{
  "image_size": 64,
  "encoder_widths": [128, 256, 512, 1024],
  "fusion_encoder_width": 128,
  "fusion_encoder_positions": "rope",
  "residual_init": "none",
  "lr": 0.0011
}
Rows from block 4 of the image encoder of a small model that answers yes/no questions on an image's attributes, named by matrix and row number. Rows with one number belong to one channel. Each number is 500 + 50 x the weight over its row's rms, rounded and kept within 0 to 999. All counts start at 0. Numbers have three digits each.
After each channel's rows are labels from the 100 images, of 14976, where the channel reaches its highest value: "strongest on" is what is common among them. Only what is clearly more common there than usual is listed. The data: telescope images of galaxies (Galaxy Zoo DECaLS).
# convs1: grouped (8 groups) 3x3 conv, stride 2 (encoder.blocks.4.convs.1.weight, 256x32x3x3, each kernel summed), inputs within the group 0-31
# convs2: expand pointwise conv (encoder.blocks.4.convs.2.weight, 512x256x1x1, transposed), outputs 0-127

convs1.144:471572450558511445503516522500555532446494528542458488448495489437437439411480469439450404578413
convs2.144:480536489502417472476498495533421569518454526426552373513495518530473493377433483500572547438561513452564507428536512495522473448476500497432435548518504457423504471457548474496525473523507470487404455490433472411418475544485495468416428387442392450473531504405552453535528428496411523414550449561506446527487445452420488417512403509411431590500472413496510535459476407532410409460531
strongest on: roundness: cigar-shaped; edge-on disk: yes

convs1.188:472487445583493516500502493505429560493580489573498483452542637545518563472514493533464607521443
convs2.188:511495530502421534499412459462506455506570488502449653464612515538522450536515506512501516533481508577506546515459515508546518612757537533515494500521481530508497488489457551510512570570587490551513705462530555560510520473437610656506522492484501556502451514564578515468491521523528491542476502475524487481493515543513520518491526544477534506517541522501423457436557523467512569529475
strongest on: edge-on disk: no; shape: featured or disk; spiral arms: yes

convs1.82:439550529431524481527512549538539504546535538532495554502540543526418547531529536394541515477350
convs2.82:471511506486476540509465518477499513496480494484483523446584513510514518505552563515504488508498562485494484489514527509674486531500695519473483517601531519499484570518474500550523510500544535647537526506541509519462593494445554527493478481480503532477519489542598534541571527546510518486489489499624478512516529487543464454467502485490492525623498554523443429494538501530481520486489
strongest on: edge-on disk: no; shape: featured or disk; spiral arms: yes

convs1.16:556474467473538444452449487517410517424493460457456542552510509547392520446574423499441439442471
convs2.16:435446415470521496453419463505501391498437544573543421518481466561464481468493470552488519495433467469437533498544534474457562490473473448449462550450487499450479428492563430532543529502486453495510488511407525482481460385466475384417467446481357422489474451453500521560444343454439459611604518604464538546418536516455495472417521455468464500477507500492451599465470475499411522373539
strongest on: roundness: cigar-shaped; edge-on disk: yes

convs1.99:590570440441457490490504580551458558517503474540484572585451567513540447502554480526406524442513
convs2.99:559443576519505353553553512524469478538526376533530532556503502588546470460462496498474499666496544516502558463390534576519551533503535566484462518489463442450539505536490508538400429590503521504424519533454559630485523504512532511496469501506548442477552500509522455425480449488454623438512476473504478538545514471569519499575539592540596390510481473480529478503572525505539453511537
strongest on: roundness: cigar-shaped

convs1.42:495626511466520519601603476538501503477475587494471518642527518523497529500467514500515448502548
convs2.42:555581521557538475576588601475505536507465502513682447492472499475529537453463527416478509428540508507453457507558536478488461479494494470470542641487524462540460517530499536471420457448450500478450503415455382455436508477452491479507493491518462444489575451483503448560499484511505517515398502427511524496450553416472414473490478451466426464509416448535469472633521462575452415461624
strongest on: shape: featured or disk; edge-on disk: yes

convs1.13:490406556546497557537555491418414516539550481490503494517390482531535391543509466502586537483485
convs2.13:511515462542473578527505506536440546511537467534527515392486578481470514489431501453655542500513463517660519433451515527497427501533508562478427523485534495433527489500527469434480506542535433485533510395534460479496520558520485537549439465484540448419495656447540461555522591452482457519496498489486478522566474462514539473555517431539470541481461465462478529483507548540534503563523
strongest on: edge-on disk: no; spiral arms: yes

convs1.202:523549369500486476468491542517394529495474402496538463492483540417544421516449443510459458435484
convs2.202:433453384443407467448390398550487372495459533483474524541482488470496491498507469481412539457411400414424467493507532480452417381522512521502490471455515553513497430472511360546490457517579500472491477525456508468522469395529485399444504490416428502510409449528544525512423455522457417452532406548437488549499436497449517489483519427502472464463504503440541537423476454462462490438500
strongest on: edge-on disk: no; shape: featured or disk; spiral arms: yes

convs1.70:433536534431533498529487554526550507533526536535510542528528549530427513483496524371531536500347
convs2.70:501539489502474558522475500518505487500502490477516516480565510494502500496500585516484489499495562516503495472494547497691487527523651506474508518610542509495468549486486499504505528481543517672511511498524512509468607508454567494491473481490472526466532473548622512525608519553521511474471487510631490511470495516544476495462483490462497528603478504520424469535532497541477491486493
strongest on: edge-on disk: no; shape: featured or disk; spiral arms: yes

convs1.177:413546510541459459492452431473469531429552452565535423459491592519473528406461521493498594495452
convs2.177:517474483487433597503437433459534437474622556540509642490534519536615501532541524514502494522452489596494507511458570484507495596639520532553549587510563596551522487587435552559495557539563513538583642529567552513567524461489550577554511549525533536513465488589561580524486551533516470500554481458532513512559568536513514562479555483488539525495531572501484443459526577477514634538512
strongest on: edge-on disk: no; shape: featured or disk; spiral arms: yes

convs1.66:417543555429536484559501533519540491531531550525487549493513542510431540496509551383542539481362
convs2.66:486528512496487512512478504493495497482496497505493518464584485502508511516529579501501488497515538504493497493502505493694493526516691514497504487619487525512483545489493494518521518504554519692515538501519521492474597493466564514501496479519494520477497504517610527511583495536493495494489489499643489480495505506515480487471502500469505499590490523514448473522507488531509503515465
strongest on: edge-on disk: no; shape: featured or disk; spiral arms: yes

convs1.77:415542557417545496546509538518541501535531534516500554496532537505436538513503546392533523487349
convs2.77:494510501518501519505500515480480498485506496519500494487581507507492531490508577507485486506497562491483486482506509498672510522529699498482482505614521508513471533486490501509497519498535496694519523508532503497479588492461559527497479484519490519489513502512598504512600500521508497495475506501633487491495501523520488470484502477483479528586482517532449459522525510511510515516476
strongest on: edge-on disk: no; shape: featured or disk; spiral arms: yes

convs1.92:409547548428533494541494550541539503533520544536484535515535539530439533490511541393545548494355
convs2.92:499528508483501531500492511508506505499499506510477496468581516524493509489508569502480493498516569483510477464511514482694484520532691520493503522620518534510473537471481490527525505498556509690515518480499487499463612497440561504513498459514501519473506492521611506531572519547492515505457497493641498493505514524512469477459478505471488504598498507530445474513533494507503526502490
strongest on: edge-on disk: no; shape: featured or disk; spiral arms: yes

convs1.152:477470465488580557568612498478508465504538457498484617471533586506496506519463472589458597519488
convs2.152:456454414479520510460430448441569480568655507512533610476523475455509463580506484477525447502482456641514533590403523411486466560558520498588566501490516577584545465491392631555532534502569509494633546474533484456556488517481508576495588594537508531550441531566498534492482476529579402568508564461476558519525565561499515566483552420515486527508517527424468473440403524448503585473478
strongest on: edge-on disk: no; spiral arms: yes; spiral winding: tight

convs1.34:447507407492473451546528555511482532426464500454395517518490472464421456386498420511455430486480
convs2.34:577483475477507499487514470600552394495540523487602585507478512481517529543553513509410540524395421489435456534469579507471420441520530507543536591479559604541509444491612462533482459515543497471584466526450517485515465374465474470440557549551456459543492416530554514507418490530520431454523479519499553577478480531512517544588519466525448419476505536489502513477496434447476533452624
strongest on: shape: featured or disk; edge-on disk: yes

convs1.123:581558583441476561548563534567576541552545493548500554561460543471557485544526521537425532462543
convs2.123:554500552517438471544488539586455487546489424527484487524501555626479465424475500481545566621463484484533638463448548592520547510525485545475473525520530452494531531488538480500435439641531467527472515507479524583500482529454515522475494466426506400449518510529534464483509479462458635479484454461491471595520460456514508503548456646556631470477463483521478499530540515522536417505533
strongest on: roundness: cigar-shaped; edge-on disk: yes

convs1.94:404532548433533496545509536527541515532527540530503552525523542513430524510507551382540541494358
convs2.94:482511517500496527498477503495502488477504501492485512483592493503482509495523589493479511504502541508504471470505531478670489526525687499486505506609516523483481559477511501522499520494560499670510530499534497497461608506449583516490488466491513543473496490539601529534586497517501496476477485512630478512516507502544485470479488491495498510604490531502444460531534516523498508488502
strongest on: edge-on disk: no; shape: featured or disk; spiral arms: yes

convs1.73:409546545422527492546510539529539493536525553525484553496525544508433539494511539395539539492353
convs2.73:512522502506494523521478515484483496479508515518472503459580495493505515506526566505492489485513550504506501476527488507678516524521718517489483502625490520509487536493492507506524508501555499680509542496500508510467598493440568508498505485504504500474499489506613529490573494516501495502488491503622483495494502503497499484470481485486493520594506511520441474515512497520495516507487
strongest on: edge-on disk: no; shape: featured or disk; spiral arms: yes

convs1.71:418537549427526495556495531519549487547519541513481554502518544505423541498499565396532538485354
convs2.71:502523499525493511526501509493484482478509510511495512475587492513495505489524573495508497482493552499502489473509498507671499528535699517484511488611501514495467543474507486523524518505541511698501531483510516512477596502453564507523507471502510496476493498530612512495583504523491495497481493506621495488490508494501496497472500499481488503595497530525437473507527493518489523516469
strongest on: edge-on disk: no; shape: featured or disk; spiral arms: yes

convs1.113:471492533503458453461466468495450515453410438482434481512457503543497416370461385451501502444482
convs2.113:532404454435435469486437444583509422471479546542525494576462484530550421508562455588463520560346398399435484505510594536432401402499499540519514553417561509534523431538528358571501428559565528446489458546463509552504424384535464400462495513421489515532460421554521527465411464511489449529555466508459495555506450530506539510555565470532524460423576547462523499437448521436449542470552
strongest on: roundness: cigar-shaped; edge-on disk: yes

convs1.21:496386547537504565550559486432429477534554466488495504539389505526543404554518496537567542477481
convs2.21:527491470477433571509467518498468495535531469498530537444485573454483470510476508460680563514506461489665527476452504523472456473513486559496467562503530531466579493526524500460461463528507453515497504446539476490519490542549474527569445487460587484474511640463490467534494605483476448505475503464477438506610476453537567491544540462538509487477494442448479507465520613501574511563513
strongest on: edge-on disk: no; spiral arms: yes

convs1.136:492491457516591565576583504473509464476485456484475619490549563460458504497520473569490624538487
convs2.136:446460372435461485482422440504561509540631559501573607511492501438566500587508504451540481503514465612480542549473534430510395560574520491569546537469596623569539449566454574549563512511569531489644551505479447455563487503455487579478553584492481513546468514570482547506493461537596387573534536520471524572510548575524483561488552422511481503510469510415465469461408514450479556494494
strongest on: edge-on disk: no; spiral arms: yes; spiral winding: tight

convs1.169:458490387576465515468522502516468532508584507571509482407521577561505588501509486526481590544438
convs2.169:470521496517488554473435454463487485509546482545465600419627485527459443520528495514523513521500517540503519476431500507558538600690542508469504480536508494523468528450517517513488525547573471556514693444506553507474505482456644601503513492506498533473465500552561531485525537513513486510502504443513481490522525515509515486477512547446529520511520526535405489432523498495497574502475
strongest on: edge-on disk: no; shape: featured or disk; spiral arms: yes

convs1.209:371397505531530544529559575570484530522515516543550479529431379511548513543505516521512519532522
convs2.209:499559579528505534532444541487426515539482461528465506431574502496341427508492553440525545485521592496513503455473504517543547511509526575460445500548485495464520587412524522490482518544502400569495547402510525498451549497466556529508450418514476517416532490466559503460545511420494516497475471502588478497508494501520517418492455525500493492568486460574385493486592537517485516501425
strongest on: edge-on disk: no; shape: featured or disk; spiral arms: yes

convs1.187:445502420579474520484504475498462550500583482586518474434530613538507570495547504535489601519435
convs2.187:522469514507470547480437459498517481521566488549457634480582507556483472508552511518508499532513498548500518489424492503535533602761573555484525496507487510520504490493484552493520573555557475520494725456517543561480518455462628639519518494497505544508452509563573555482526494502532487551491530424554495477486547540515507504465536532481566496524553558511422444458551547461492559499434
strongest on: edge-on disk: no; shape: featured or disk; spiral arms: yes

convs1.146:542532529381450574547595525574525526562456539545525576531401486509489511510504546450514506554472
convs2.146:544502608575453542531515554513466556542590393541449554441551502505431424492470491388551517515584506615493540455432513513516534601572503520469501517540484441483491544474509603455446498554462434536478546394495540511518528526486507596519508509549492457457557534483524428452510566446547545553424561461543416500534515529481527458539489542483505447528439422498379420530673495532524522565460
strongest on: shape: featured or disk; edge-on disk: no; spiral arms: yes

convs1.79:410535553433537491534490559520542507544521534538508527499532535532436554522514543398531542481349
convs2.79:477530508525482526534489514485505486478512488492505500483555508490510502492525593506482504485490548484503489467515520488685499502524694510495481500610515522501479558497511501524510500501554503685492508496517502490462600487449568521509489463492494516487499502524612508517588517514506499504487496510645505494513515496521470479486497502489503505601501530508471475535538497513502527526472
strongest on: edge-on disk: no; shape: featured or disk; spiral arms: yes

convs1.201:539527537438568524540430486459503530485552529406487499581529560557533513479445594479571553538412
convs2.201:510452468467485525482418542531449422496523371529456558462497618529463490484532507470531557569472483465565510484492460542520428457529516558512542515513500549516651484563533400446391414520551471518532480441573504548529497465526475485532490527441589479491528531511544485475462519528421521454414473457494497532595517363573563544570571525594513411473505499410526458495586663451535576551543
strongest on: roundness: cigar-shaped

convs1.217:413438530507504535496515556533498620499486533501592470509386406524551509525499511593514519543493
convs2.217:543521567530522559484482487486482513501562408521434573400608492511438465552503491465521489529506494559492490475426431482557559587586532549501501453527417518502536526505435521511518544512502429550548602415547560525476538492479638581549523463537537506452501546492540524466533538433533483471476536455515507462545542537502544518510469521499486493547507531481415370518610513482506555542457
strongest on: edge-on disk: no; shape: featured or disk; spiral arms: yes

convs1.223:541512547441576524554444479463515515450543547427492491597513555542513503477425584489571540548405
convs2.223:546480501488470522519467498541482452500521407530509531437507594501505504500508490506581557529470460439560526511432521542486427445483487580496540536475538550514601525551516451438412439528527490506514468411596513572562499507534496474504477517456616462493517568473500505518450543491413515458445507437500514526622539417529598535570572493575524446472510495457509467500561647465575546526504
strongest on: roundness: cigar-shaped

convs1.207:507530423493494424461423463410424461554508430454433452502498515461570456469536528431492553438444
convs2.207:560391549563466517555515563600478494494461407560498432487482579488434511441548525557526569511480478408581467459461528563503498393476551514478487510504454482486575527559545389500418457486510484540471411498517526493491494458624472410551450471577548515513548550464568543486498514468429541522502581403490571532584511462589524507594555490538481430521590582497556550496495556454584560584547
strongest on: roundness: cigar-shaped; edge-on disk: yes

convs1.213:563560390491492481454508538519406532498451427474540457497499544432538417506428443536451439446484
convs2.213:457439412401426482452381417564483399525470561484540490564457499531512495474492459489459540485392426429417476489552552494467438416536526537519501487422512553525524384483542423546487489522536558469514462528404520460486449391521481442417523496444454466523417437566544513518408442570462440461530466515452513525474455520414480527510521480524477482429532509470528544424454441410440488397494
strongest on: edge-on disk: no; shape: featured or disk; spiral arms: yes

convs1.211:502504532405564529549446475466473531435553529407502483576490495516517484457440533500557527539357
convs2.211:559448469507459541517469501538480445486492419544458499437509591565525500472566507537500532513512508492594477473485495509533378471515543554519485490511546575532544479571510412434472436529577451522524503424621475538578508480552495466582453525433654463478550570467553572452490529499438423502423557459531537506587530375616592543560576435549496407524494564378556486477532584464610566577537
strongest on: roundness: cigar-shaped; edge-on disk: yes

convs1.81:475505478469483525497616465506485467482475518468503489542446498468457474550478509381478478575337
convs2.81:477512510506523512449487526432455542462490477516489492443563449444478523522635574562450479478524561487420471468456429442569463498509573418483465517567495558476481553545429533591454510459552493565501492516565489494457584520431574507456460488472464577472499415521515631538577486537510481433495470516600510466457549467589495485420575494435470427596552600497432385497485511445437525464461
strongest on: edge-on disk: no; shape: featured or disk; spiral arms: yes

convs1.174:456489429576478520489513508505439542499596500582503481448519626537519580485513496526462607516447
convs2.174:500496495473426547474448457466508495507590462528446633483607510526524438506524506505502481551470480574516527505465502504552503632762540547486514470505512533513489509498470562501502550540580492541498699468524551555499524476438617634491518488466513556505464492564562518473519488495508470517487516444546457491496498566513535522474488509510555506511537537501431440425542515479491555530441
strongest on: edge-on disk: no; shape: featured or disk; spiral arms: yes

convs1.195:401432513498513535526519558547504613511505521515589472508406397513553504533516519577518533559508
convs2.195:523492541492518564513466537452459478498548433530406563354619519531416429530487501479487511550508548537482478483407472483560532586531551536442485443511444465518481553492450493533504533486457467559503533401534533483454534502477629588516470442555529543472526530535547477469543520492473492471486490424569493467558487499524510474492495479491522515491525510532393445508618503518518509499463
strongest on: edge-on disk: no; shape: featured or disk; spiral arms: yes

convs1.52:445426472533468467474442522480482437472513401494465556438472448396490454438513437451405502506442
convs2.52:520427537445555518481398453480467396455519499567474487494472514504454458458555428627453534454391445519481473421480481449494518414480525510427462551442490511485513442459541393525454489498512508480475461555541554487450457390539507403485420412583519532442464483470547567525419422502456445572605580550465598494477572485545527481493513377508439439463666603419545534418484510457471561460485
strongest on: edge-on disk: no; spiral arms: yes

convs1.165:482479412575470526488517506518422531494585499575504485449527609542526572475485507540437589536429
convs2.165:497476487477418551492413481472506489523575484501437618453586498530499449502525506491512502547469504563499517497436518492526529617732569521517523474524500510518482515504500544515502567547554506509515717467491548533523499472435584655495483494493499535497481517531552503481520525535512484546488536471536457514483485555495490493479490529474536534521527530512417449428524499485503535507482
strongest on: edge-on disk: no; shape: featured or disk; spiral arms: yes

convs1.45:460461473459467454467432603496493514474458445448437432451507463474410435421503431521479461487415
convs2.45:485418498459462550416462376545528386418553551505492579526469504518488452526515455544418507468383417534429445481532563455452505501546507510516528494420499559544482418439498477575480554473532520451554498599472577482518448356540483504476509504512485540491440447536540562553430395559481432506580474622448553496445491546493560542438511475435458487454570563451522499465526470423475584443496
strongest on: edge-on disk: no; spiral arms: yes; spiral winding: tight